config.toml
train_examples = 26041
qk_norm = false
inner_norm = false
pooling = "class_token"
eps = 1e-08
alpha = 4
batch_size = 128
Rows from block 3 of a small sound classifier, named by matrix and row number. Rows with one number belong to one neuron. Each number is 500 + 40 x the weight over its row's rms, rounded and kept within 0 to 999. All counts start at 0. Numbers have three digits each. After the name is the row's rms in percent of the matrix's.
Before each neuron's rows are labels from the 100 clips, of 14976, where the neuron reaches its highest value: "top examples" is what is common among them. Only what is clearly more common there than usual is listed. The data: acted Russian speech (Dusha). In brackets: how many of the 100.
# fc1: MLP up (model.blocks.3.mlp.fc1.weight, 1536x256), inputs 172-255
# fc2: MLP down (model.blocks.3.mlp.fc2.weight, 256x1536, transposed), outputs 172-255

top examples: emotion: angry (57)
fc1.446 074:564509431539505566542534521553471554379485475474511549481478431522498522520490515504506573515395453485468487488495552486452524551464466476517476523498495431499538420405525589474515481484416498517451481495565528539512429506586524554534483515519541507458
fc2.446 104:473430479498529449522534469535537426457542465490546445495528434511540546493531532455529494570480546521522437428483478470440476485511486456488475485473452474477543539528493559560531468474510492518466501538525542482560516466510475513507548561474562472449

top examples: emotion: positive (52)
fc1.602 094:538477462439485468563499509434550491546507464399440482523554506539548416430534471479474461498466474506538485500483507508496473508506525465463456456487496426475519494529552483467524511503519502462514503496526488563470522497478564494516490526429546523495
fc2.602 075:527516540532565525503461519519416519507463481516441532516496536482451494482513512546419495495610457481464574518501427516557487557434486512469508513543510539475463481459488492415524559511522517450500479496530469447446522569530485518475449462576470503552

top examples: emotion: positive (52)
fc1.432 105:532496544456569445536533542519511474488499411500436497498420483474482479491508488517510495509535541500552509517528557481559480548601531540438551511559452537523545491455532388444543470482517497520507464481487499521492578497474481469473504460508463558492
fc2.432 101:533503521446481486510479454502490534478499423555528511499434506499505482470534456510544492483465517577560431498528506553547591441479546565492477486561515503497487473514523508494387496490548542512523536540496524572485523403567469485454501479449489454515

top examples: emotion: angry (82)
fc1.264 091:532517486453408542503536500456501457544537536474459440495550540462525504511462541489516477520538504503477477500452511489496466525565459559484585505582494450534499448511506523502550530494500475506479436436503441514507469500454508496528485445475563513482
fc2.264 086:479525488548529507498509544501499483538501581458493493516542527479480499511470484501484506504531475442461577529493502453457397564507424458504523496458508502521476523473469498480609496502456473476492477463522449449503493583406519528562505530556493548511

top examples: emotion: angry (40)
fc1.606 082:418476510532505525481592512475501497493473451492491510549535453523551489524440529529495536477482546537517499491396526566468485558538500538528518504445508504439472476555439392544534468484483479545426529539474481495499490508460567417466569546501546472443
fc2.606 116:542562562477490540498459512470437567563468432509470545530460539482454428457502430578530475452558483559554532556550519536539585477473497543440528496563542539522458443488511460449463540524516521487532539466526451560466535488532491470446458446523455501544

top examples: emotion: positive (41)
fc1.452 110:557478472533546451555581509552502491459505458406458532497461454566518462420528502450475584502487427478513502505488512544480490519562542488444495521482416453482482515477490497480543517435436420502482538527537503536532509503566518549481480536555535515482
fc2.452 099:507486505461477491510490458513508522446514425532524492495451487517519502482531465491568492502461523567550418477516501537538586438495570532496479490543498498491514483514525518519368491486537534520521525554488547558497512414580470505469517481451512461498

top examples: emotion: angry (45)
fc1.288 099:523497462548474545483548482492480518538557552470528493496538557470516466524520527463487445480551503454496514510497502488484501528534466523498578470518501529566495461513504569520523561465459449494446392446466464479530469450451524562538501432427479499453
fc2.288 090:490524500537516479502527538506505474562485542482523501531527508488515526496479503520463526503538492427464594528494505487435413570519401463489498504425503491497467523470429481504574521521441465509485494467515450447506507578428511500545486564526489523475

top examples: emotion: angry (75)
fc1.109 092:519543441461447478502451525419486515556504504535476460527428521443545525481444522546527444537585509517540550520471551482501491566544458588469580512549538513516448454463503491492514543487480513512436478461473415492485485536442515463493481433483491477488
fc2.109 089:501505491540527535485531522515493466519490583496456488517577526460484524530480494487449519495522477416428578509480485490465412564488436486495510482442497524502481533487471512495638491495478447510507462433505495418502485529415526532543517526515483536496

top examples: emotion: angry (94)
fc1.25 100:554447480440436547511504500485518440532510519438512518521498482449520521524520586470535437540532534522478494493454482461492440577518507563457556519526487521533473414469491473532523500501457488543453485470480411524523489474486474520495476498442562503401
fc2.25 080:509508510524526507529537527524528491504499516508508480529503505414472502521481469485501470505484534474463548528507493493453459534489389515492519460466504492503520531484484518465627469478479480506508473479556474445516503561392502507568544546531506547507

top examples: emotion: angry (57)
fc1.370 096:508484465473461451507471537474495497509524498534582476472463524403522476549473559514570555552501507520490554507467546470527512509565510576506605466575460412573469412483509487446535513494492486531462507480509488546493495573513510416481508458501465489403
fc2.370 093:503508488529544489491534538504488475526487557493490512500533502469470504525479531492459510492509498442450581519486505474466428539498444462520540479463497501503498513475494498485645480517455463491484473441513475433492481558429523493549492534516482542494