Weights of a small sound classifier.
Model: 6.46M parameters, arch transformer, activation quick_gelu, width 256.
Training: ademamix at rate 0.00075, 12900 steps.
Data: 26041 training examples, 63.4 epochs.
Rows from block 3 of a small sound classifier, named by matrix and row number. Rows with one number belong to one neuron. Each number is 500 + 25 x the weight over its row's rms, rounded and kept within 0 to 999. All counts start at 0. Numbers have three digits each.
After each neuron's rows are labels from the 100 clips, of 14976, where the neuron reaches its highest value: "top examples" is what is common among them. Only what is clearly more common there than usual is listed. The data: acted Russian speech (Dusha).
# fc1: MLP up (model.blocks.3.mlp.fc1.weight, 1536x256), inputs 86-171
# fc2: MLP down (model.blocks.3.mlp.fc2.weight, 256x1536, transposed), outputs 86-171

fc1.553:482460527534495504507489499543543520483520496509479496482503477537515506481462482473491479549458488509514481511498519477438454511526503517485498488494538502479512455485448494489523506486446484516473524505534530497501491503509499429500497528517504533464533529
fc2.553:564491475497495511485519485484497503543469441450507496542494510492464488497501468501514506492522506575509493475530508507501507494503493492537507510501481472516506508507512472512490507497495490492522488479517490475507502505518518504505478494502525490462508494
top examples: emotion: neutral

fc1.506:487499480540482474536467516528480493475512505539517479433516476476519518478478520491482462494476487523544498521468461528483494502510476519477509529505509514515495535488442497474477536465529496522457505487512531527507496504510497479504531512508475513537495513
fc2.506:449489509526511503524482507545508487441524550552501502467501479509527502494488528498477491517452455465506535530478501518509475515493498530448497489516515499468497466486503547505515513491497505546476513499486526489500509501460496498499519508507467520510492512
top examples: emotion: sad

fc1.491:446476529480552497481451496535540515493494508523499505479513508480497527532511501476497538538516490481491488487488467510470469498538495478489491483491511467521520483512508521484525505471434507490511513498500504515519516486511451519488490491510510493520466506
fc2.491:470496505475492523484514477476502506526474455459515501543500528510435500513508470507519499502573538500494494442530496498487492471492494470533500500491478465526517513527530523487492492504489494478518498515502507490528496491551488507498467494495530489528493506
top examples: emotion: angry

fc1.676:483467508471473477500479497482528522509496479522522478526480511525521515485509500476477476531496498477512512532472471481509486508516525480519527541494508468507434489527504481514523500524452500464516492463530454541504471501502489471475502488492504543546508500
fc2.676:490471524475528534490487466504532494504513516538527532528503533529481514548525469501462478542487515483461532474516468518474450512517486464475491476494464495527524492516529543491527477493477492522482530512461498496535506494513471527504482488489516505497482488
top examples: emotion: positive

fc1.41:470496483491514518499518512510530501510508483498545487540458447520498495483514491517485502478499520461467448480487488516520500530529508452509481534485472537499471486511520447545509487499509523489514477478511491479433548495494514535469511504495488514520506513
fc2.41:607525509470492500503496517475481494500490492480516502518522521515465474515515502522517501481529523521460479475523470476496504498495496456527512510498477497532515518528528513461472492533522497494507493533510518523508513508531490503505492499514496478498508502
top examples: emotion: positive; emotion: angry

fc1.182:488476472519515515490503479508462495452483460495530498502492494531490531497527514543505474501534500490491517487452468535533503487480478481494541529512475466492504508512516493493469473498517517524488485486519513493504501498523500490536542530510507466530497509
fc2.182:490487501481497512482522478475508522540491450464520496541497529508447501523515466510513502504549520545497484450522485503496481493492493460535492505487474477524518509522522490497495487501490503478511507510506503473543497497547496519484472489491527499504505483
top examples: emotion: sad

fc1.405:484525517469479493507508483516508502506480528527485475558439455493505466517457502492516476485476495486471473479503524511528504492494528473505552490492485521497455518505527466490515509495492469473491497483530472485496500479523461507432506535552503528526517524
fc2.405:505533490466499530516505503475484496522489456477525480515525519505467470513516513501516516485550534526470507465525444493497522521489504485502507493497470503550496492547535484474475484535524506498493478534497544508511519538510488519510481499516523461533501511
top examples: emotion: positive

fc1.490:481415490522514488484490498525497537459484510504484480476483512484500538489546502531520501509518479486495539500490517467511481501535444485499497473515536475472502522471462523459520489447468501490447512486495543510508513507479530507488492515500503470491516533
fc2.490:539501488498488498487514485460495516547470446449503489531493512492441488499500469508525512489552527543506494454521510496508506482491503479547510518496487470516505518513508498505484508507502490490515492497520499483515503494542496500496477498498524481502512501
top examples: emotion: sad

fc1.95:473514466516483457525539497524499473490531525503505468472465478513517480507535468559524527491505502465467497498462495493480539563529526475506511520492478552512479457520488509471495478512485555502538495504541493466452512512468491504493529512470468520511496496
fc2.95:545492509462496521489504477453501504527470462485515500536520538511467515524519485505505490509539522530466495460533481494483488481501481475531488486487462480536524508516535521484500482499501499495507488513495501508520491501528502522504469495493522493510500505
top examples: emotion: positive

fc1.513:504517449534541508530503517491484485469487498538482464511434506502537465531509518516452473533542469498534507498477542515501487485495494506431523474540501504462509516485478455488502453482499496510520509479504538472425524483452515473490497498540505510535508472
fc2.513:412494498502506487508486529526493496460527560545506501464504489511561508510504527494496482494463461445487509533458509498506504520507501518459496493514496522488497469487490514495514493485504514524487508505490513487499498504454521504495531508507467519503493511
top examples: emotion: positive

fc1.502:498450533499503506507460502506472497487481500515538518482530477555506532496480499489492467517462494507488473533509490535476444509461494469462499530490521498524521522453543514520508546450497496551437509541479508521493514489495499492504526493497487485527473539
fc2.502:419512516491515493508495520531497481468509531554495510468524492507551514489511537509504469504497506447491504523465489501483518491526495496466499471485533527481514477486476525464533487495506496479505491513469495509489518513497493506511523488488469510524470486
top examples: emotion: angry

fc1.531:490524504488500484466452498500467510493512546499535525511508498492499514493531558578471507456497493465507498549487470503494505503535505537496524488548490470504517534518517505511464474490509480521502473507468496502509554511503502504476480531506456488515480478
fc2.531:559488484503484495502538484439508516530481467450507514524485505508439495500493445491515494497559531547530480469524531495488493483502521495520494499477501462503508502496494494521498512488492504469534500495507483473495489487545523500523488477475523508507495499
top examples: emotion: positive

fc1.230:490485582522551474523523478519535461530506508542502485494507475512518565504505472529491508536506482485497478489494492500499493524532485527508500494471558546464522500499487464536491568467508498478496544466498508527499516454467493501487553538514509464493503479
fc2.230:430469510489506529520512477498521482475478519526536528483523525544549527527533501497484451535470494484472494507512489507470476512510469480452474482460491513506529472507528561479541482475486537509518510529440523510510509483493515537527495464456502507531488512
top examples: emotion: angry

fc1.229:477508533510516536537505474524551492469547483505515508506501501482511503527483497522475469533523501491499529494476498513475475513503492459494474541510513464447503510452494537505518516467500482499530514486489497468464547481482480507516524517498517516516486461
fc2.229:487503490487490518495503480480507497556449471454526489524506519491442503508505463515520517494529538520499510465551503489486492486510488480555487507481492470515510510515520495507491500504504492469506489493502498487515513488542494523515463504499524467468534495
top examples: emotion: sad

fc1.75:482519498545482488485488492524509469492527508523481475448458491484496500460494480506505516489471469486562464475445474501493497498507494550500515508491480511497511520508455530519492469459473502520550494520500478506528472475501483435473525499496480508532460497
fc2.75:438492506513528508530487504565501483463519521543486515476493480511537503491508522503488453525476480483502509544433479512497489513525496517469486492504528511473502458475486540488525490486480515521483508524493504492500509520463508499501534492493484509519474495
top examples: emotion: sad

fc1.512:483484474540493462490516491522472481505497503505488512486544529501516497508528509507487450521544494483482538507444520449504519509485515520432537511490505491461517540462453491464493512493524508550500502522473510468504546445477509487502519485515501452487486490
fc2.512:523496501480490512482509480451498516542476444449523497533515529504448497513512473510520509496568526553490488447534493489492497482490488460537502505494480473527521512530522511495489490508499493497512496510504509488533502505551493513492470490494519488511499499
top examples: emotion: sad

fc1.488:478465492496475532548497506541522545476522516511468494504513493464484498501467478518500542518492503519505507504518528494500420544513454464476490462513562502468469497419471523497534517462455452453451513483516532518486496492527495509508511530507523508513510511
fc2.488:517507474508480489499522491463492516548468445451482483543485494481444478485485472510529511481544528551521492468511518505519517484491515497552519519500501470501492523494490474518478520511504484481514482481527494484500513492518502491505490505506527476518518488
top examples: emotion: sad

fc1.756:496509472537519502504492521485501489468468517515457490466490483483506495466499498507514494498478479504526505518483526486494494499486489509490550508517537520515501511498485502475514509477439498475459510512498531517501534513480508482448519486530505536506476547
fc2.756:447490507499512518528488487480483492495521471495519489521505481561481496491480498471505451516509484493511491511466479531480510501503516473506512476476490500520497430516498500512523515508519550501496498518482467507514492520485523504510499472497493499535436534
top examples: emotion: sad

fc1.588:493481458532508491511517504492482510498530474479492505494505544518524484519556544544480482499526472500480492507465507485536426533484515506469530498485479558477490522504451491422447451476504470525496501509492504475494500482470524508524529491510502487518516468
fc2.588:518500511469497512478508477466503507536490445470521509515523541508462499510523474511519508499544517538489490454530484493488488490496480454535501507490482481528525525530536566483496491510499485508519495516507510514520509501545478509486468492488520483504500489
top examples: emotion: positive

fc1.585:482489583507493519540522486515550489477481508563490516518481486488545551495511503530463502529495474486476501533503493444466494485494465511486482471495547532480505506489482460502525532482508491471479527440506524554481486464454513492479540531517530506474535464
fc2.585:456473507482536555498508471515526479496509510527547535519514513539523531531525490475466461545492495486491502507524470531462450515517485484462452492462480511497532465524536534498540470468478537503503528529460516508498490514484516531521491474477528501518480486
top examples: emotion: sad

fc1.570:493524508477511562539478496532543485477512490525491523495538469484497518499446534470477536522518493519503497520510527510481459499499474478493470487495518484446514492471488531514532523477470452524486510474466540543448523476484488507511471514534516484502520497
fc2.570:525503488502487499496519479453508508557466454455503494550490499493442492499491459503513517491545535541517496471530514503499512479490513492544505507501497469504502507501505475520488516503501491471519487484518493481503506492527506501515482500498538486497520478
top examples: emotion: sad

fc1.520:506498484506486488502479482495482508495484506525474527514501523522520531478536517543499491490536482489480461477509503469483498451525488476503521478508493482451510533398489475475480488516536471516472502494493536523448536472490505468529520510526525528529493467
fc2.520:441492520510512505525480507574514482440544520576508516459507494501536526499509526489485509509450465454491515540454482510512503518516471505461491503508527533480495486485490529490518499482481508524484525501483514519501521483468497502502524516505482520484498497
top examples: emotion: neutral

fc1.368:504521478527519507503490556503483508485512503503474493466526488527488489457460505453527503479484478518495489494481510445525498508470466501502515531500510495490479493482473476455489506472474479503463521522517536520486492506489514480497512517516488500512472539
fc2.368:476473471506497483484494515515465542525445478456519466494505491489443490501497446489519492486494475511510464492507513534492505514534510480562515518470477469533505501537474505490489517476469515468505507494517477504514521497529506507470465477502494473487500517
top examples: emotion: sad

fc1.59:491504473511543496499483531524476512504533504516430494474469493478503468473490520476515478505485484501507462509447509516521498512539506544501477519525503493478488485496448479510491450471469436504529499481552516501479511535454490441471500529554470510520478492
fc2.59:418504495503508502508469535549477492459509556520488506446503504523554480511502504510495498488440473454488505532475497475516491526505487492475495507497536515489502478491489502468504475508503525504498543531500525503505497507480504497505530492505466506456520502
top examples: emotion: positive

fc1.9:477460508527491476484504510527484504497517463513471461505494501504536462504477512566516493492545467492498499473493508495536470527502472502490499535541498484486503544450468483455466484502478473550456515504521504440541546488502518498483504491488485515511465471
fc2.9:538489491509490503496536478461509506548470452450500507544488503500441495500500444492511496503537532555522485466518512516502502491498506490536497504490495471502505498507502487520492505492488501458535499487510479472507498492529519503519488488483534493493506481
top examples: emotion: positive

fc1.610:485508523483511550544482487528556467495498502542510512496524480497500535526482501479466520521523514484506516500480500497469459479495479441502458506496516460455524461486539541505532515448474464499495491463490490493475534473486476514533488521543530494519528455
fc2.610:512509473511484490499520493446500514543469454444488480531483489484452479487485466505529521479551530544524496481509518504512519487499519500554509529499498461493490515495493469522478523506511493488515482483523491480491518489518506498512491503505527471501523491
top examples: emotion: sad

fc1.501:486505524456467506513461524507526513495499509542492500498479470454507513524480521486485500497493494448484522485527473481524530524525501511513485481492475497516416504482496480439464475498503490503518506451503489482519513473469519528507532528545480510514494504
fc2.501:466501496470500527498479505513481491485475508552546499453531565485480513526536494497505522498490529472443516476523464489504497493487463490498490495499491503544514500565540526448504462507498498524480502506507523506560511504539487526479465505514495466529494505
top examples: emotion: neutral