Weights of a small sound classifier.
Model: log mel input, norm layernorm, layers 6.
Rows from block 2 of a small sound classifier, named by matrix and row number. Rows with one number belong to one neuron. Each number is 128 + 32 x the weight over its row's rms, rounded and kept within 0 to 255. All counts start at 0. Numbers have three digits each.
After each neuron's rows are labels from the 100 clips, of 14976, where the neuron reaches its highest value: "loudest band" is the band of the loudest frequency at the time of the peak. Only what is clearly more common there than usual is listed. The data: acted Russian speech (Dusha). In brackets: how many of the 100, against the usual share in percent.
# fc1: MLP up (model.blocks.2.mlp.fc1.weight, 1536x256), inputs 0-85
# fc2: MLP down (model.blocks.2.mlp.fc2.weight, 256x1536, transposed), outputs 0-85

fc1.501:111098115164139087125172162120148131113108167138077129117134143158146142084104150161081104120161159121133098184151153124111112224107173104151105105096108152077105109155061096141098134149141083158109077093127171180104158123126135104184100186072120131127097124
fc2.501:103147134130059201103126138035125150102096069113104164102142123143092106144107112163113132156070111143136197164129137161155190086148146116092140134231117166138181103108134109129158136105141151153124116121091171116177140089217169139134047136130126194094143117
loudest band: 250 to 500 Hz (42 vs 18.1)

fc1.181:162130151131141125135178118183118119096048125116132092152182152134086122153068104114111077136147116105155126154155159122098145148166180159070165113088162168150077126095144128120114113136132172160082163148117111164099139153159133057127110135085172112087116118
fc2.181:093130082112183135101125143198105143146142134122121106122176164104003118106113158138145149120199023097095104105127119052109158117115141136123179169101101174144052118167122130091111094133135089149095130146112131123135076194180109162103130105078139133139094134
loudest band: 1000 to 2000 Hz (32 vs 2.9)

fc1.118:125076158138158096150122081130091127144153177149149124199113143135188116115134142079109155182158151153095120088103160154056117094176143126139082109091128150104090160102137118158050081163102089092143113134117070149068162142122152062118142187123110117112138139
fc2.118:093116119141229093139109114197129105139072170144120134113158109153164140135144117102138147159168178126100124096118142165061084142145123133102097172035134157163016130127118112084140144191139124144125117140102152127086105168059120147143180118109096077175097149
loudest band: 250 to 500 Hz (77 vs 18.1)

fc1.670:159098151136131152125106187133103120162174168122144134146124119096122125204138141144110165107100126131093134099145199130093145130185085112099109171096093106098165154141119115135115119101119093103102102155076147155118141150148134183154108116099118119116155187
fc2.670:155100127122051192113141121030162131141150093121115160130116163095114136117098138178135144138072124151141134156113142075213143098143157086144121151219162090138159103147105106151121120067104121162162060092124140132199112107190137143129114109171160204119183087
loudest band: 4000 to 8000 Hz (40 vs 7.5)

fc1.328:161144102117133055138126114139053096139093077106090165064133104103114027164139109170040129118147145100128112109144138099087123119143139107121115114127147167107127114117172106106157165132087163147107101190114127149133164137157177122083088181139148141111098150
fc2.328:092126092135163080139154102190139098133163177122159115140142115075195121105193103056101152143167170149099147105112141079094128170108089146178087111067158125151102150128184119142130108234101098071112134164137090120149156136066164110122134137129157087129084119
loudest band: 250 to 500 Hz (52 vs 18.1); 500 to 1000 Hz (39 vs 8.4)

fc1.650:108121074118132143126107151154147108131171172129141120123183163118130081190127188084076085144107136105106172158087154076080119130109132171210188162092156099142118143077133170142125070157132104117066151170066157148060160202160167105165115084114110110118048145
fc2.650:099142124111178107095077198174095158150154066090078128129152154112065140109126112146133130110152114082091087157143100132143152094081134130178129155164167116119159096159141169111110109074100126190118157156127135154125139159204089139148107082124162168062110104
loudest band: 1000 to 2000 Hz (36 vs 2.9); 500 to 1000 Hz (33 vs 8.4)

fc1.413:158138082090178088143088116192097104119053073113130140104177136124148124075114104100073140140167181117088137105117136120110137145131126194129113111093184174151114113048105134155146160165117112086083114166100117140112066174136142130121115158099122091185142141
fc2.413:091137119106216106136148100185090131095155188124102094130161131183119118123142135144092123117189170121126130112141106109060084120160134164129172144032113139118069121171096105177133127117127108138101203160137179128096164170068105135106149163084117075174112137
loudest band: 2000 to 4000 Hz (26 vs 2.3); 1000 to 2000 Hz (26 vs 2.9)

fc1.524:158165153152158121146073175178135113156161181064116075103152082069138127177169168138104114116144135112121158133092164148102135142127153130171166096046123123143140154143127166112141072152151101089104123059105103133129084169148102080135083119138177108150116132
fc2.524:133152101125205075157115092188130132118115162127154138133154130099208133112145116101127147163200216133085140100112127133072019191149138151136103163042151159176057132141133180131110158179106081105112096149138112105085077179035139144134167113106117044188110133
loudest band: 4000 to 8000 Hz (72 vs 7.5)

fc1.472:169088116155152122119054190158089052157074149131183117118150115078144078136100131142096138100116135133131136076151150152101102178152117157158136134128168128128076156086086082061098174117109078160133152114188115128094091167114126180139149090102168145140138163
fc2.472:148104136133041182100154157049148125130149088121108156116093110074087143164129145172156145109090110160168148156161145131198164100108108108135110090237098119112183134101123108140137130043104143115164118122153119115200163067190109127124096151164161191098157124
loudest band: 250 to 500 Hz (78 vs 18.1)

fc1.230:109093131112132121104121150118087082154110148119108168091117099115108080183168143131096131165164148104139122129134132126070121086123119114129163076096167119115103142141147070129145131146099155119142097200124092137101199128110158091162133134120132136102090162
fc2.230:107180094140141104157113138159107150075151114137107148130152111108122095090144078117143156128158182102114114149117088173102181156169138158084061162143159105112199091101139129131082128134120147104122136155097072152178152112124148104108166112101095142067121111
loudest band: 500 to 1000 Hz (49 vs 8.4)

fc1.522:164041086110143135174065120117107110126099161142153135164132193084117130127127108110107115153123133073124159134091118093076126066117122166145198162085171126169088158073174134077138125159149123201159142142130116141089100163108118120077135130111164119071140125
fc2.522:107125157123059165164154140052108116121136189145122120116134096172081129162140136113189128098113132153156185186176113156097154189138136112176140103177087156134147110120094095105141139120181144137122162126151127082168147079167084103129125053113110175120081142
loudest band: 1000 to 2000 Hz (38 vs 2.9); 500 to 1000 Hz (25 vs 8.4)

fc1.321:141104147163138083140164123118162082174160110125118107159139112154179109112119178123038130150141164104085097120131181091073134150088148099126108137104114110132113143175130142176090108196125135092109075139100096123126143164102178098151077138158163119141127152
fc2.321:123133124101242074154083091193113131127123157148133103159156133129191147100159123099144143139197198110114107099127112129062047168120114155171148131037126092146086140149108153127112139195140112116113162143168093120065096184028126147142209104084116050169129148
loudest band: 250 to 500 Hz (62 vs 18.1)

fc1.635:141190137080154145207160114173123115128137188092127103132167094105111056119142123087161134108139159100113180122057081135115112145159128147139172158137169105136146110134116181121134109128137173062128159094086119120150085205122116073081189097089148115135107128
fc2.635:125149122130227095161103093181136145143144162154158091157137116154180123118118125087084130130183190122091131102119135113060069161141144135176194133042117109142069143149117202124098150191139117122115186144149112114086112188038110135135156109116150044183132161
loudest band: 250 to 500 Hz (54 vs 18.1)

fc1.466:129130063181139105155159176174070113155134174134163073148126145157136106161096141121094103120127138108110119113195115184086095094105099128092145114078116130094131115103134128152095094161136092071083159098072093135177131133088085126160127146091161130087135136
fc2.466:140121091088077145063189109071149103118129099131083137095105186121082139156111122156143180112112123188169134191147126092181082110143109119127137138172149109096094107131066098092156146115086103087128116126134115110141118077187124166129096143112160178118149098
loudest band: 4000 to 8000 Hz (57 vs 7.5)

fc1.566:147105102082154097126181154128109120185144131119160114129112100116135135074150114131083134128128135147100075143201139117108128115140179063100093138142051154069127153102082115161112108133112193157147180122118113110159123130153120094072125117157151134112162126
fc2.566:128126107143113093029113169133133125142099083110128068151102179062087139123150132096156088088080138091120106153151202076117136120105083129120112138102156129122116143177147097124109123138106119117083110111161131151098139089077174132120194115143125144130142128
loudest band: 250 to 500 Hz (55 vs 18.1); 500 to 1000 Hz (28 vs 8.4)

fc1.607:100169154122139146090042127123128150151175149114086139183165166127128082125136126137148104075139145043084109096134201140093141108150177108152096186091063104139151109191159134116128076130124135171110129116071178153061157169120232132123147132111090115164163158
fc2.607:117125163142091135084088178084149093092170075075115111157124187074143109127196159140125103100163182088132117189154162078128062100119100114178121121098129149125165092195170172123126102125100165126119097109083167112120132109134148117088120162126131122178123110
loudest band: 500 to 1000 Hz (40 vs 8.4)

fc1.476:122202126154117086176084114171144145142114114136135100189175206098136156118145112138071166073120113062120144165082083117138122127132166127171133126090124075139145142149092134100155090121145158178153189151076086149127160164166116164102117053083118136176117148
fc2.476:135126139119048178094120180045146150133146086114111137125109131112039124149102126177150106109050097118150105165146143108184214090117127096106119124223091135086221114108121132130154102035129161148146133107125140146149144077221124106144089141128154200063152115
loudest band: 1000 to 2000 Hz (29 vs 2.9)

fc1.747:201081134150185118109050120163106072130086144091180107133147118111117103126138146116107131046158154121152109070125138092096093131113100123123148124056139119165075198119156114114059142145139163134148146120103113171070151158117102167186143089117152091142147186
fc2.747:163101167141093186092126171080172108174191077095151136134104091102066135159103171188122119116105108110146128090139164134195190068094142084185121109191139104112136140139129095111117065095093132169156100071130159191165089104191172134171086107158176173119152127
loudest band: 250 to 500 Hz (83 vs 18.1)

fc1.266:208105096168169144128104165153117123161164148083163156137132129087142098127095156108068103092142162084097133115079141143111117124056145111166110101131110096107125107127099108115078123132134161171129098096045126117138141134137110119159129096122151118100131146
fc2.266:140126153138032194116131153012156145134123081102140144105104148118086120129084129193136127145056148143161159157135106189227160080105151098120120127227158140125179121145151068160121135061114139140165086095113129129195152085219111146115056155148167168078136088
loudest band: 4000 to 8000 Hz (38 vs 7.5)

fc1.383:126126100146153148156106181173064100175106192107183147083129163123145106145098109107077141124127131081082115084165091179082083133153105123146174139100117091107094149059116152128112144155136097040096163137107084111127156137114098142119124117085204121086101142
fc2.383:146122109090156090098178095179170091131139105123141081148158156114135130103125115109146160128216159153102095167135146078089054135137151129165127151098179149143058112195116097127097144182090085122105100128137106112121087157068107146152144108078144107167114129
loudest band: 4000 to 8000 Hz (71 vs 7.5)

fc1.165:187163087127169100187122137134123097119175089100102124125164189126130099098166143139054114114172164044074104146112179103075113120132146141152138137080131112119134141103148173131078092145112180086083104160025145169112166152141116088139091100103149090070093124
fc2.165:102125122099218103147069071170106129126120126129157134137166123124187118082163091138111119181169205113117106094115126146108112126137136111099097166043180146174054102132129105107132121181127075109132116140092126152110095192049185126168167118152097071149133120
loudest band: 250 to 500 Hz (62 vs 18.1)

fc1.647:154091129104150149171101186177112071162128187105157104101129100092129120173112139068134172190136129141114191122124111207081112130091091167150146124086136167121099127139120107097149123173120087054133112132147092083169035150089090130131105113116183146162110160
fc2.647:158150108125208097151131094184152119141137137120178100123161137086185111107147130081114164153198196135071142106126167112024039166147119156170107129065136154154082131121135161139058158191115127090137174119159118092091118186066101128111196089091134073151071142
loudest band: 4000 to 8000 Hz (41 vs 7.5)

fc1.11:155103140182150099127154140165136079120120141138107163102166103166129116120157112054139180139170157134143112111182159159126121146222125151093097154153141123082094132072108067084106103156100119058089154129116100166129094144110164137117107164086157087104104139
fc2.11:093147110140238100162149086219090147103064166176102165129186143149117131099103105101129140130189176144117128136144107108088112155183123179082147118095158154140089101094118162142126174140141137104102160131173131125091116185104092109060159085105091102149101142
loudest band: 250 to 500 Hz (39 vs 18.1)

fc1.84:209085192128151141154125117113167105151123153101157132149133110154223146091127181116040127106165152141159096141152187075125060146078150072117113110129164166172114157125154123166040187174072143073144048139093085129155160140105141101191071139142133098115116128
fc2.84:117158123121204099133074067169142160114114158121135119165145153115196167104148115143160124139169146112095082119134096141123080180122120122140095145040124092164088113119122160108120146183131107119099127123153134109064059173018131153144185118103103015168136116
loudest band: 250 to 500 Hz (74 vs 18.1)

fc1.408:153113134083133142201089117155192137124215184084132113127154108111165084116106120116089168197148160152105200086103112157123120108136123154135175079066131151111122142139134187127112111155090080061137164114115130106119070137091129130116072183123160120133134151
fc2.408:125133092165187100146168105185121143149103105150179114141139085096183116099105106029110123148223137130058120117148132143078049118104144118132110114107161191153074130160157126142054131203186110108109183100146118104109110156077091129095174114115113079116084135
loudest band: 250 to 500 Hz (55 vs 18.1)

fc1.737:115179088078147105149141106159120146125138181111118135133148087134201140103088130080115190154153142146062160127132158174080071205152220183203149137123088167122127108196132144157102127169129114152096152140156065137137084138110100159124132101061151081138122135
fc2.737:105133108135195102150145110192082093127083182154139088122163116139160136137149113074113155118171155145108144101138120132040103163169107180138150118065148127141083150094107057121126149158164101103096156188121073106112155171082114146097163115094131094125108160
loudest band: 250 to 500 Hz (53 vs 18.1)